A small multi-label image tagger, trained from scratch.
Training: muon at rate 0.0056, 14600 steps, batches of 128.
Rows from block 2, named by matrix and row number. Rows with one number belong to one attention dimension. Each number is 500 + 50 x the weight over the matrix's rms, rounded and kept within 0 to 999. All counts start at 0. Numbers have three digits each.
# q: attention query, key and value (stacked) (model.blocks.2.attn.qkv.weight, 384x128, the q third), inputs 64-127
# k: attention query, key and value (stacked) (model.blocks.2.attn.qkv.weight, 384x128, the k third), inputs 64-127
q.19:419453503488526487531497543491489430552473473392466502510484550546491554456518498577496502582506584378386457470489473499478453503450490439479506508442509521639440487511509437579430529530509394
q.20:464397493500481552393477594422536565532451531547465538562468451486516593439539456536480440488494467450587528434476462486464533487458582409486552491515408537599518525498618490555527530516509475
q.21:473504423491584492456608493555494495533478516547459569571559383448410411493469485485436510447614463517593448523546506523456491542475573536391543359468531539524514473519432488549596538509456414
q.22:441600531510574521444414534500486455544466471519588484440455448487568413504484468506575492558467566524451476403559515511395512516507534543511478513451553496457482489524532483556445478555549494
q.23:460540520406511600485475542517522573529563498469534470475482485392469524474462538516442498601506521459562500440542546496444522539535567491460466483533465595451411550498548500581494509499517532
q.24:532508531511522525495476434582503555535454493489525589514530396481504465346506449579421620530532484601530426521502493536508532503456589521496488588603575528486550547563447433450530483529483436
q.25:442481501491460492552474471494526504473519543475443563449510477492510469466466516501448500482511584515482537432545499512481457525516565553470619503439568514490556452570486464479574521547495514
q.26:583467502563552462490453475474504438544517523543496384487556518550522439470400499539481467516480533566491535522508541464490389517499530548525543484476562504465573426520508438516478497493449472
q.27:443460541484497518527489460418506443555498503490494524399459506548475494442437491523506450514461519510457616447550506579507565473482441371458551561485456557432664482503499496488453484486556540
q.28:519413573531515416511454582444442528504480416574455538496516527428552561504474460468470482479419423489513608508494509410505528467519464523427547515531477613559464560436420473522567488509544478
q.29:501471538474535529403486511589505491429534457446445538412477515462545573585449505475504456493443564547499486450494521525446571530589498525464446503442562514488534560544599565393535509484405566
q.30:483542438581563536431438548463433463513542398523551487521543509560455469492479450474453518564499417556624530585481522486514509534596497517470519485412488501537507493521496539491595543486490531
q.31:513500533518479413504562506506493491509467462575463513525492522514505501450524515583487506459501446432497466495518530501531551472428474362407521543533442524529467551514471516481427525523529527
q.32:480500509501535501499396501571395585602497476442421486567502494542456538505547496459515433441511547486537513499510537501500470603526469468510515471472449422529443578596514445476604525485349552
q.33:556464438527572562598513488382553446454521520499541479366471474486440499539517572500478492612441463551636439493485456482518447515521517620507420473463464534563423548503554503404535384449516539
q.34:527544544469539577530462527618503386461471503500430471495459397560501478447538433557475497606454507580402466495476542538484488584434502517462519473575530490495397502475463609547545517439549413
q.35:502499497512520561481518532395435571515478541503562605513458508508482587512462513516507483471423491464521471490458372491601562471477455437470473522452454473391508494528603504453514471542569493
q.36:414585551457421413493583462576492514466526504507563540567511468562467576401404458494491512436491510454492429529470468499445421481496533543443493385599551491411513468489586460442558603485407590
q.37:481516424554487408499505391487474538411542442493522423417527579471495499568499564569471571546483549482489385440544532448514505521554435544466480508502552572551462424451489473492506492531492458
q.38:476493525397454433472534523508467552435548454550483414565431523544513511545534541500540543364585617567451510516468530530620490505520526432647414476472493469399527549486503557529475432439431474
q.39:446392481489470512563495495469525480592400507520525516519462475445506533439572499509546492524483501363554547508528481490551522541461436411480492527443475603438499439584527510490467540601514514
q.40:582468483480456521454508434537556531475481437405411477408519502502476429502565500537569516591366521488531462506526527569413499573390515574580477498555504524556558522531511538490511471523481513
q.41:501525354476550420510502528521518463523480536426509514459406525632501451561446483472529465514570470453491518567477383504526460558508435581527511467562582410476572619534484521429507530484564486
q.42:495501460530493442512398463499495496450504530511470360580603532496518428486449533490558508503460486523526557479589494494532481541438483502592502502483469501545375449436445403518481485534527458
q.43:479519486502501497421571449483563499561435520496574543515552451480563571542473567439490492528506438469473447534504467541516560434506418510572479575487503443446425407525421534524453515521540451
q.44:506532479514460505570496564481548564584534453490473539512500499482458393470574502435556517514556535461478525479450533520508434554459499532462468575477499466614537490509504537492574555492501425
q.45:442451534416443471456512473453433508487540483537414542555543590464456471478470445543471541546433487554535520462532485535530561470462527487516505452482459616490411486495482503517485492540447512
q.46:519526573552494506492471368512491497423464559437502496525494513600577542593497477437457461426525528469500543428583508464528442524597534603494479380431536453588531563420576499527414516438442625
q.47:524555578507507492431465471465472466498497455475420451564560509475486476549447437556517543543475473516521559457558486541536444569510456525447437495484518401548596560469503507496519513493556511
q.48:550631548558430444468567562506537461529538535569445606505580450555464494502646482505460499546505571504453445481528422451547504429527551366483596592415459444529573539594555438611624517470498590
q.49:531535544519505522548478527410440372499467511591506540409445602518521563535552413393546559501524497586563519454534433530571517582507587512610464421533451323544481492464515381452508489568470474
q.50:534460470484477508612461520560571495389460427414502492484468529528525489487513538446537526507536483562522424520459453571536435557487479433534562446506537607417426597484387527533528514434510416
q.51:591568453468544466560513495486448517571553436470437530400442553485581510539454522467468505434474426453551400549521541489540532540481604528475527523488476440500507468472455590449494516478570487
q.52:534508467418510564487520499593453484481497450471533326544528478635469486487531505560429531436516540421451553483471545472483517523502418441565535441450495534547523489506469507418542499541643457
q.53:465528454438507520477588445428506621444539550539525457538559485393493449544493563529467480485484438477453450563431552536559488455511477421512501496513529578463485503463535451535484520645437487
q.54:493504466505493461530505499498485479475513550447507505467466422545475557563541494469511449528596566529514530511519500459393491500542507492538482491521521513525432395439563544603492492401488537
q.55:543503447515491609532521525471548441534486523508527555497488565462477561439536550525509446533519473523567420514480498485448439465459502528563535497531482488456414424425453545520458513516472465
q.56:495526465524568473433520414484510503475539502468513585492553485504466426518465425436514498364484552566433555483488468545519495464614433469525442521458437417504501525479443576571419490499459463
q.57:461420540491476462454481490497512533428491500530501478554528542508561446514468421400545550477496533512466511508449464506512492486438479596507444500528393425477576545439470511415458458542550528
q.58:484517494495483501532555496468519519491481455403427547521474518444465505416442533550351519525554493505582516493399549460503443478524486537445484509606482550379487512530566454489493547519447634
q.59:485396468584538505423511507494492513474520521506501517494474451460507584450483486387473516410512538555477494498381528454480494571513480496473443514514463501508458564522581502500518515538393525
q.60:575490548539500442496512475572555487438444527424533461540417520425499583481461466556543541515496537599450489557465561545459415527531558492550429458474535528463560505488423551547526518481509487
q.61:464525482549481512492506575439480475581432431488524464532539564501553478536479516497486422548451431525499523537475505511487552429550454588502505513550528543494582509459462539504448528498518517
q.62:476541542445459470514500473495477579517524552479498584496518484460533553534514489522427487510503510439411562503569465436466587411448557534519483503538553542518425565518502500532437439476495493
q.63:470457564562470516567532580511512500485580483517471450492610548496494514493509565458561522541411459501463648499514505529492526429504476502530518518489508571521519489482603411486578481466451470
q.64:529491641464412519323455532534523469575504435493555581415664562472459498534527515385453432536441462459445510560538390459575588587418581490328484545582577425474419484458498458507464592485530408
q.65:479559488507622578550521546396417478479485486590512479473436454507580443427592373458529514554463572528375479435377405546506503578396646591500577559470436457443454557443498525586590383505472523
q.66:437604378536501470584568460602529477448422450519491527505441589448545452432608514591599541491531526572456426546426590523480433525544470543500479540524445446504558540432626546562472569491446585
q.67:548511587580470422534476532436389496578424510567497456523541552521422502581466491477528479516542400522444500440521492398553578473503533484396627486472454396384532438436540504494489618478476483
q.68:424431485510436527455564549419504561397573476489390537518492487414536534527454522484476485545490599551568563466548495535474458534545454541537589441437341443537523464524475429427543452513513524
q.69:473595504466520553496476425532533477439497532542443499518539500528431435503541401508500544411517517512553476486586476440457457446493506513480470389546466486525420507590567491511512479448506475
q.70:478583553491515517486472446504467417534459529510515469462473479507551525531429460557474518513546490482501528444540523535445530542492547467484440502488524525643498530454508407459429479526460513
q.71:456519476492463368512568485536500458615523556535550458485481454550513522481583491493464541488479522421414473543402526481439457444484486436484536535526507490462468520528602618424540557524502374
q.72:460511419489372545522555410529524553532622497547458537506427581482483557442558570462486518499497488548421612531481499485442509489411540521473534457487511486525467446481442492437520596469514420
q.73:445452532488480654542497468439467429459573547526439516599500489451482534493488478493477394537529520449548515515536512425482494543495468542501477486534463521553552436454489493536595524534503572
q.74:500462493536473444508490501541456544585519484503541512447475461525497513459485520528481502400484458484501435432490463533505490449439518535517515500478490494535501477412525558500522583522502478
q.75:531446527530507474440457586529538581453525528393504506499404482494580495458416408494496537502514542426362575511456543592557537584437421466594560494470492500520463500518506533408478623528445459
q.76:521541564466428540540475435387554605410596508468443526514437454553495558515504491492546453515529543520534482458577496554564482515417446593400523504388513482458560554574393537404524502569461529
q.77:561470454455525397513502473535495511502525498428546500510564399574516580554525475472498483582479517508512510557457467533509582458474514467487482501428522486437520457499542523446476522496456458
q.78:482553485428481482488464432576566506488529499504493515531459496529433413459583523512529502547483513484436505509473484510485604400566616472523386487490512481511518436450474474536446436463542486
q.79:471510522570519485505486456495442481519514538512512559474515438525506497486504513531504528495482450517534555555499498494518478445504573524467471462520434549476480533568443459525450504505440554
q.80:467484600505613524402360552473509485564478435539480507541644405540474548495415560415450518627447527466494556502605523543441520541502558468517477501620529501474487552542453412534454480472559515
q.81:477409471475474455540481537403567530555568622505463458487567491493545582596452528436509510622517529473394490427512542540502538487433436632385588524541438601584469388552441459491368407507486440
q.82:584456392573442438411358456525441484517468466538507498601376550489487613465520516637523609508522412414497465557475515524545523559433495564410434477562591646695556585524546611501418488562452491
q.83:545444628599466521505479554501491539579473504590559466495516503574455485475478587460454533508374410506531597522449476473505544484503540496489584508510497442417477521536432498485532555495516525
q.84:585509490501531519523459483425514542441455462435584544443475411466429496566483572470410385546466422609509483514552554506514440414449447488457580421494476532439455548493419536546570508562528374
q.85:484438517496503598528506497527441547511491575463501564501449413471546560514509488531441516444472512490470462438463528600542428489415483494462470566516585567433503569464547521557513436517434512
q.86:532465497437514532452433495578479483508438473486562512581498443557488580553501484506496570531535563357492464501513444535529490496606572512504400590489499482404497518469482441510443565565534545
q.87:556541517396437443518561487479476496490498532516453527527491553543513433517578516509527539576508484444490533558550442546553543448509473413504473506513598467489509505462500503431601431557509487
q.88:535469496471497503596589381417528538577548537486398516481535535485510624519434480492482432546422538507473420546435519476525443521469461424416507451466509533517455519410518465434426430525438520
q.89:507530534470428490536558495542450410448569465469514497506466459490434509471550518478515508463513510487492467486463514508546506554574453370527515527400527576490472532571507543579565495688579532
q.90:514563458474506476467495537519404457497459475548509513420451564444534466499471518489478445466500455567500536528479509524529534523517588516415508413479448611439496518578469423498469572507554490
q.91:423471467473544421554557499526560513574432538491524476523437566446524456440485516535435498476525424536548502467496479390480593575548546500474639543469539492485461516500467429560518521449521484
q.92:440556505518543536519521580517457566458468510493476535516531462448450538511538489491550422514473503451490487544497488502443474575454565530491462523536382534493545548409521452510442448493450496
q.93:507453455488503602546601461531506499554502559443479519532557431446488501575441447391527547485440522482519476552453555485479527534501445539441505551515494456487551527506572441508551496550417551
q.94:437502528515554547456470471526507515482526404519487381551460525576484529560508498531492371521458537484512502491550509465484503476378497479528405405476526528557441549534477541465626484453538541
q.95:429442417451472493459486488489529518466530486554518497497448535510415406538589478476483551467593519434448474458476506503442503486550474544463462426514498497512482564488505535590620533504558535
q.96:532492378552468413510499474550568551445463452520493395508505586497527565436538493579528562583582332540573439432470591405561475445478564532514472480538573604673562565327551491425528532507485519
q.97:378407490518529535462473495499584538466494510521441457580525500456534501448499507566537517554486512478463478489467483497474537540476535542619502307523540489563538587384464500404624485466569561
q.98:475471473490549595599568554574434541533484593423497432489486473504482437485438524531567444397491562581496525601512455499515585533555450436416581506440468495402399451436496570584446468469464417
q.99:529501614474629538438468502462441426483513467557573487506540484562550401538577561425473399402523493514486553588520397497441506482543507497511536606542421382462580416544519516526531574444513519
q.100:523455593428466477445446478479557476505576514419524415564472319468517509437322393427540500486530523579479511505424446473445606441603569587568487588479629518521510472556528555456407506426554460
q.101:508555613498412514583531525503430462524482434486494586464403582556481556563557565479597495377435506452480395454518580475468401483452565449506425539578460638536564456544502502532448410550611501
q.102:547545484497494441517590452555440402562550503520451411372507496485471477611461605522561435439526528530551538589473461590498499444562495496502449488581485524459553575544446473501544478420523513
q.103:533484469489451492571483460498480531533463514503461548560581562566558555415453546554481588470529508508573441474564542484567492455543428422534613483545548412447500490547444505505469505482453491
q.104:533503538506525473521499504592622443437443512477499560552450540438479542492552373377543534555434568458527498523453496543509468532482427411527504483524508503468563528522442506556436425535463452
q.105:474482549511491554557519529463477498526450506525497543527526553516512503525469494587506511536556539493456454537531418522497493504504552599533413466526536508538501463548460458468419482469492474
q.106:519527451515489407445481577435500524461460503440494549422464583463488571467511539509493474454491504519554451454558552450564539580499532468582536510439469576504518543473480514494535398478482541
q.107:434518487471594487498454507502532417559521452501419410524512507560509452442602491636397497517615474504550472432481446404495481417564515494518490552451451539589414470535551549574529393489638550
q.108:431482556496501460484548570543530498528622517477461460521443555482528483495486444598524480433527504511499474518491401467459504448509520529544503453504451585487424542577621403453473516522521509
q.109:532483481505560416474524472478548531453489504479476526458537488430473494451438506409615461505537492549507480515456442531532477494578477584488385489499522534456515506530559461545575492493579560
q.110:525500431515574484473415536445500505484565474516523484428549440402523478557487488526492420478499626495515568510487535515522389544505411472484524549436489494470482509535502467548473539473447545
q.111:473503506527489468575440549577471436524412527465510505477456451551591465527476478506422449447538520481531506447498571445486489487556541483506537530504499508502552395524376534490471500419500487
q.112:490556591514405517455477551605574510496453415461473455347554565522505553490520544638436555574524368511497407527569569476477563469482445531504480426559566607526417456504500590499462454512475447
q.113:553542474553502502582556530383376409537453565566525433549486454522556439408584529608400522592404472488561585440612561464486429493508437456582677544611457405516506445518593401498480599433531550
q.114:505479518526574538563558479484542498428418533377560533480527500397485508417487438567548479449444509653606555448453557556434388506529383533499426528483438592519443530471593503469506398485446474
q.115:583562600453516465478554512431485464533458465597592513453592546546442420548515502514461497485505489550497664541508450428500490519562368425540557501397420439491510480543565418456543537548416500
q.116:535470488490527519403413493405664534454499504487483537464559497612511503496508496380519570445505481468541478474504557509457433488480501584440493539512533456418607435569475443507473528514457483
k.19:510407505498565474566463389510408536415529412588548524471457499480571489491495463526544509524417486512501475489461443495405539517501462507667467492560506464474536522502511515463475527523476419
k.20:407526472582502453559559428456479533470616580469559514562521510554456414530453412548472498463500407480488526456549475554504426484550498455492434546474460509459442526541495426413517526477487504
k.21:498541536415460438497493585512551475478532601510568557377484429479446455518520572510419518339460541475587528465539455482470544585486562485550452563548567416554536542471509506514519468474487460
k.22:507446494503476502452494543476551469404486477549431456503571524577452526561596587510476545578484569463496432466413532489547502498511518507572489491481439447490492515506537531408521599494545569
k.23:446441481408503432419474515512435508516561502551494469563490430576411499429489525544491490487475454551510576568433556539488474515366505519483511515507510484568491486480479555491412535542509527
k.24:435603514454474390434540397475444486479461546540529432530525451556485524537418491463501498352461621451578470473560576565478513512513561540447453439488523547448550512498552451604419459508537442
k.25:430507511531535545477527494429544420540420406465476441472492518553546487466489569432454516509479518505582469505495453528516543463496540590500429434458508497465524516539547506535475567536553468
k.26:569428483541524596502441526472514477552408502517534471510499547564563469503510512567595467495528442607505421570480521436468534529450518580470466501542530442480456485566444474468453431458533465
k.27:521504511537589540491546400490455477541475485506511466483503477488489464557518561487574463516438518482454517481405555511527479484493509562515425502409513524514530543584461517499506513522438521
k.28:518420523512581508498429495512505602551564480544478578418537525446449505515473480493574460539508447520422515430553431549486463498457382513556508512481496546502489434501506460416590586496454491
k.29:425543525573500430504566402457529540498407410518482491506490478530541505375512477550404526558552593496540518514542488399490443487566543471473450532586477544453464538463480512534512518516568523
k.30:558458479522473451558446614432559542569498510550473590599579490436418523546445453504581496486437474501512565419515446557492488479444383470572504380440584472423434560483558510482534508524551472
k.31:514527517404569580484453492530559449495513534431497502449451531465561487550505576544459464471471571518492545453512446444477426442477500509441562516535535564535547468604489537447552546575472488
k.32:499569426433503515549609495499575445373650471553524473474423525464447483451502590595552594464463429514543487557514526418511457452478554560538540426497515535472502486488506544494408502440402483
k.33:441507514436458535500467477452492513556462568412491550455533473409524438470545482460491528568464563476479382438519516560438628485649545430525615588513433450479482447487476462592500433449355601
k.34:451523447437523578490496455490400565510502502518407532534454583433494556438533509509457528476497494533453516572506604484560479454557636479536408562468483449566410535453528592449435314583503551
k.35:569593497533547519510403407466359461451521562588472546444458472433517516565499387531465497433492495433476496466500547613497370582523562595517476481520492484461463539512452657422598550529407586
k.36:607522441541558580432464505530543535545479550525404498512523532544603489475503545505554515560447547534489500544465519454447422412540515529491441446447443557442568478503430562498486589467497466
k.37:496504553554522505505427495462493532562552521480611527456450492575462539557498473408473554534575455602519526517504484512607548488519488475447662444497441483528429484516459469467515488420525460
k.38:608426481523475544560539545556488516469462412495463481513470484507450452596517488485546536553556476456475460532472479528427559457518490498442486431477484444514492558439541500665576534551609496
k.39:448435528509505429537461421552460542454447492464446449547455529423430533547476474557562458447480517500427598503451502475650562528528577650469558550525425560568468424469541516449564504508480456
k.40:566558628556454460561490518462493502506509516475517448486466511486495525464489510481496467598594477468568465489578556524572481543469461565459540513570534461457427597566401538642485487510468562
k.41:577548455490475410504578567458573458398514487548469460534468446497566464542468498480478549534507592606510445416517507489412577561488440434471535456433480459567503523500557424501474377489514483
k.42:577453525525492582584429580457514433619509500504536538418426542493446510490487509459510411558560439548511451494493453547527550539459419518566530467534539533486540486434487540414534482542479535
k.43:426537572470433422453522470427484521579538471418524495519586426472566466494453499458534422457462515492576542521453538493492435560476505503492503543490459545438510456476502467522518515478462560
k.44:515513422442441511468519497506506563519510477496512526531475517525485483510434461499467467543476523459501475478530470515504436445503548532425473509469492441523537553472542473495405521567550551
k.45:496525528499533548519469547552459461478445573477479534464416524494480552469613516505572467445551508480526468604561504428472507533468472542469504521545529606470631468494497487553542441466460537
k.46:470514476594525497524527444560570504500425567479514489511496385570427531409539417428509558605583442490408561488483475462513436561556526411493508490502559433467486563483439456574486530557589508
k.47:501542467506444475483580423493605507537470420507591480491485458490565466505459534490585484517530485540501455456538435516490484441565511480535524500477580412516528454621463403456504472504542514
k.48:506540589517513466562600472499372463520365510586488554658532546451380530500541430432438531486473431562372554382452458470447440508538439402462512499555426465531489509569565457550564579524392516
k.49:447494498578550448552491478502439519544419462564484482528516508523458378447501458311500597525532500485517550547399420573503456476563452389485468498486431400527494523528511433383550686456538418
k.50:510439443462539553452557601573541473449536513456401560498423464556584606600531556509474566475494516526494485526515550486452593527391538470569462539474506513447488523558450436475538458415496426
k.51:576544434461563466503512558489576540506435429505418461455479522444489474543472598432471440531541525523433465529524455556479496466494474481499540521537483500530543540470503441530549435446527589
k.52:472411560508461483548494511511484496525501480503536520516528517481577508447524552590440521491560489394482446455428492390530450607475573545418608444483493493469512458507558541496597519519463524
k.53:546461522480529467449540418446502489458593518518511551480502533527531486493457548529381525482497489529533561545505446424520508508421412529528582452554472536520565474533490568474564462473469511
k.54:440486565419458500439467547475509511473536520514540438522456481534467510401507562558507464484464544554514552462572578459445524530565563547506513521509495515546434527520533481475454581523455533
k.55:469563458449419530489497463477457556494581521367527491563572514520582451546483505509521404400480490518523478576525492541456532521491555461546522542515506534488451443458514533471524564437468577
k.56:459489546565505465474504415496551390529483424454535534467531557483535480517456518482546515566529442508506498562597366377577577446472488476504533458484465523506561440393586476503527488509550553
k.57:541536462582493455493537456571475517483462588482487484398480486445480537474553416412517468574568533477470451454496545550522462552535527468458444513428531546496539582501470453521494508500511496
k.58:452524534446533539501543443530513543476483477411495459491517462508568499499513548513463438429516502440536559490533462428427508503487607562530529542461599506493566473670461547460421544466506395
k.59:467519475573581507546516468481519552524479488572445518555522530537515473456519391543486472592512556456509469446608478478449486509549554467495488528509500548446536558454492507531508560441510473
k.60:548556488530460434490513563557553495568494398566548507546516523535522594546517489513505582492542375552475451492507532511494478531506525450522495471450583447484445486508470528528500477393473450
k.61:511470505447412485487581486456470557505472557431423541565534474567483511500417446481492514495406485478500524511515535508523548504451437517494460476517484528423467532509519511548494455468517505
k.62:466500560497443442452499519537434521434502508487491414513512446500458530430520509476467468538524505439514476524497519516486453520519590564452532536500431547492519479501534482547527503539439463
k.63:500414476535526480531501577534427506540589511515521457519438583474475513475453432493544513525549556406513530498502562533519498450433392528474437542529467514419517483427467543452467503494560524
k.64:436488458419521448469485509487473499460488560474450556483474499531505445544461477463462501495514576529453511494424486485474521477549425528543564536466448437431505508526475518495524451467512606
k.65:615456563528492492545483549435508481521531510532488473541528424475455496425434446341591456445510482571555509469533477500508461386481547563524567520559491515486507441550430587471532425512543446
k.66:556398452508554580506530499461575481480551505492532478481458389499542514407491434522526509615628507455550384469574533454492510487449566540503538548464565508541506494589390417483492491498460419
k.67:531564572543541507532424532453404499560482483516514389494582510555448527694547530459507423508454553455449628505538474480579458515502363354397537460453463487475478507560527401533546477497477477
k.68:501389614458577492545540456516532448465522473530450530577560503500534545528552466374541461465424497493408537493481400532452508497532583554523542515501503440436490409508518408563546454502452510
k.69:558501486469467542529521538574523462562505536520473510443430519512582376476540519494489454468516558508468510509440539568516522433456567433484621449521532597499542382515500502507567449521596481
k.70:480516466471534466353410492539441468464499424528576538475523503441447405419466468503509566462523445567508465472524510492563562565529577452435435473505574457491466504519515441564493456484542508
k.71:521481422521480563484494535466558560463432473526472425493477529363430480512493442592515553460490507482584488517537504558556557548540490541473531547475477492496488486512519526489380523521567623
k.72:523553639547475485541571498456510535507444564467476523489547480487450520486508555522564504549476583513444471552537475546565514468505540538538488404506502470373494556542392510516459481557460500
k.73:495477525520443476534554544492481557461488531454526477436466605510515552408577497562582544468409531437480440492522499498530462481488551421545525458434530472535418492406505406428449427418556469
k.74:432585485508443545474422503496498501474450519440522542540490512541558463520544499498520520520438484522466553443523559503505489541500536470516511490481580482492521487499444536482514491540543494
k.75:487549465445488544507485512517398511543482448499592559537497483512455564461507462442582527511573547523509473588578484442468481465471432539499458518500466471423455588538503545470531428418451558
k.76:583542557507464508490542515600518497494478533553529456562477460491549476435558478479458502561509438530408443425505453563563487398482411467500468449557543461494498442408605539450527511444427428
k.77:486495401519492521442464528512513483589467493544524509478468432505513577590496489390523482552603421447520529586485524501450452535543398585534479573517547478501574465463530590551432567480540432
k.78:503503482576491463485565536466495482533458522523495472477571535488535577513416553526434538514475557464497447451576569565568515604565478572498476527454501431413464516528497513474459526577414423
k.79:528441489505454494516456522504539461541462479560500575490515541505497493396499551514463453549506437505548485437457496522525522507524514500506569525457508475529477547410509494559483470440494502
k.80:441538478495492529503480505557559430564520489465393418477460476558514490453521394490509490501598535516490553493615478507501424539579452448574467503528537499534502494482485548514573543407477494
k.81:420579476561516530519503416525466595545522459444478499528445516515510528498501437528522471454537429510492595534384538468488523469502516432457465429515465517519482541489596607439515491502533501
k.82:416555358484432455621432550539489529559500534395516534425461539541505541578435522536539479503598383534467383409451612516522597528383568577426414379522612580499560440476507540520448388505509453
k.83:557442511489569483466548618349422409489466506473548558451545588541510493593541509453590452429435463512455482528502477473503460418566418520624426463525356402501364474436489505410505532497509491
k.84:507505418506426516451462600404539510398538411449483428548471623396483461487557529550543582571469540426506558488469442405500459506619567536514491554470467492507487541298523473444541458552477529
k.85:471558420616442512494483540524521548471593458383517464540528459540517511492422460502509615506500518538429432492543463541549394491527463524530491546528513519586548484524509501515543458406497442
k.86:481515400527461506498558498468478486524470497446444447489551473454459526576562498467507577427603496476548530421592595462494450474369448485393539489415505509578565410546510481504599498522469396
k.87:436524474527486518424482434529464549536486589552449447545481384435441501506479444515541495534501481534548444564458495541487509545474479524498497556488433524524516532449507523480477564501510535
k.88:455523454537568409510453424518592466524502509621624495440467533491398522428505631433534506517506535487565518523462493535540496464564591573571527542599465512500500471582496481470486479538519495
k.89:503525443488499562391382584516438476467497546506486532512472441374499558474469515584461549552440496536526463482535477432455476531461500528448468562454432605509521458434574533445486462522489419
k.90:514484548510484494505494394442532440529584500436467556526502437516523533545541511580479431560495433563557509503459553512511541520528460392482580482496495460512501582500472551600539504503472559
k.91:510500508445494446519443549450443547469516425474466559420421458497471499474539560504528589468400514441520538516416499566562541557530541430408524488558477531524481552443508605514574496512544410
k.92:412383476457556502493561534473513412464457475492483446530473556534522541504545545463507534476531452440459530458472453476507570473480515519466599448467554505504430389509477539552429490452526528
k.93:497467469572515448541446556555503492468521412486472393471429560512547487461482571552522443484529549469508526489448471552520483497535543530485525597523496599561490508471445477482384430457652531
k.94:544515495428463444479514540510496660446544511559524623441564559508402435501509411527528517475636573547473528513535531476484495519505476456569494503459572472515517530554477480534544534443422483
k.95:538521572439499433519495585474472623452555497472490505498485462491517438467443579565404568531510462546471509487528452551542490491511478446517555490472507582431430479524509490497517450539507523
k.96:526494566430463584367603583552643467514567441419532632483440411534425465527622518539478526512562552505546505629694367437557518541473481347580390535510535546455437613514496441602535553481504560
k.97:498470490458569555512599464512609441372553467519535566393481407443565469472404426530520449522460462485512410556445481587418462430518500524587493584502448484504537498427552399515425545474563502
k.98:510446491536517531534559480431498487445550481542517423515481509542512493455528511495451493515445585550455492449469468437477521450606507601593561577523461507577500514461523502430528385432570470
k.99:550498566538471514541437503369518384508556521534532589539533583579534446447585516448377530473393597538552612524517381520510399585570460476368727491494431368432491458508563500468547504535585421
k.100:407437427549560495505623421442504554508363524480473501485498545550500561522459521473449508405536451574456473508396534436540487409490505504489462549538472511534518547537501556466417514538454542
k.101:536567421446599553477448387496508494503447597489487419565550485479582543472458496584573375547519405513524449475468504428368472566499602433527546407431541555625466506509500512558489495417407531
k.102:556387487593439448501470445448511508480503464466468526539510569452505490472511586534521530531520515508581487521474551524442542468509435410436507457514438534495490475538490492498435513534553518
k.103:621591513534548472459509522508518579564525491493416462521447585527388409458558529398519498530515505449547425527419406532408547502384537551529472470526533478512503491457523445534512541475489488
k.104:558596438457530495544521560511557638553540445467554478441460423461492610518439528474536501497537422516564524551591563521414495457502382585477546502548446513413461477445518456502443547481422464
k.105:427586475486475535537474578576507529480462503355581465509588418540478504463499546482572479462401384418474469508468576505489477515496512469534574487508542429442489509496439536570519518536487490
k.106:484516457472476515515524380517468388510528491512494569549451462419557544539543478481459590571510556473418524557410412496511532522456493442394504376576523505541454500471647607501583597502417482
k.107:484473447568440492462440500499459548524415587573472463486534492484502427493457412578478443474377503517545535555544500544472591551533627488477381538505537545539533494524450446466429494531470548
k.108:545488418613478503465465442491498552477505422489531485502543555581501531534473471492507484501439502515494455507554548463530551570585520555526436500491591464421500523536394522537457492501571521
k.109:583492497477476503579493533504462556555533510522512474452448545566539585531515475518408540517454367460539529485514574505469487576510517607597493534546537407435503597518437492530377572450522550
k.110:454439634484466549508555456537487563563509463463527556513466472546529584524453561532483478483509429525528480533456568483438524462426455446495480430506431580556431527426454549559446439533502571
k.111:474471441508600438483461463558410604491474474486532540471586483530613470526445478503515457489577471481583467410469484513406554556540522430422443525488516518584516484551558512541492541517589429
k.112:415457388542524413590515498508464534338542500534534503572528552440468426496482439474507448515592538449488533447437576469499512494544537508463529557416517637527602477508486512426503570580558460
k.113:639542588458588524409633447426612434475378407533521589453578510460510454450455468442478529377414617564502531567531431467566478555456494499626395652412409392483542580564523336448651785486418593
k.114:433433374514506486582440430565492426507583567550537414575427511523572477454498528473430506517444555488451543516440470508468407503504576598502516455519531504536568434556513555387493500542446532
k.115:560505738458491623335452599438463501410539472652426540567616506467435456580580577402526430405389545495519576567623407413582405486489489444547428527388447448474484535499461522579651608524535531
k.116:494537606494488452583514399572470446505496548515433425540476496600472416511510491523453470475567462532502643418534574486490472480505517392506507509577576482522522570482475462491520547433488571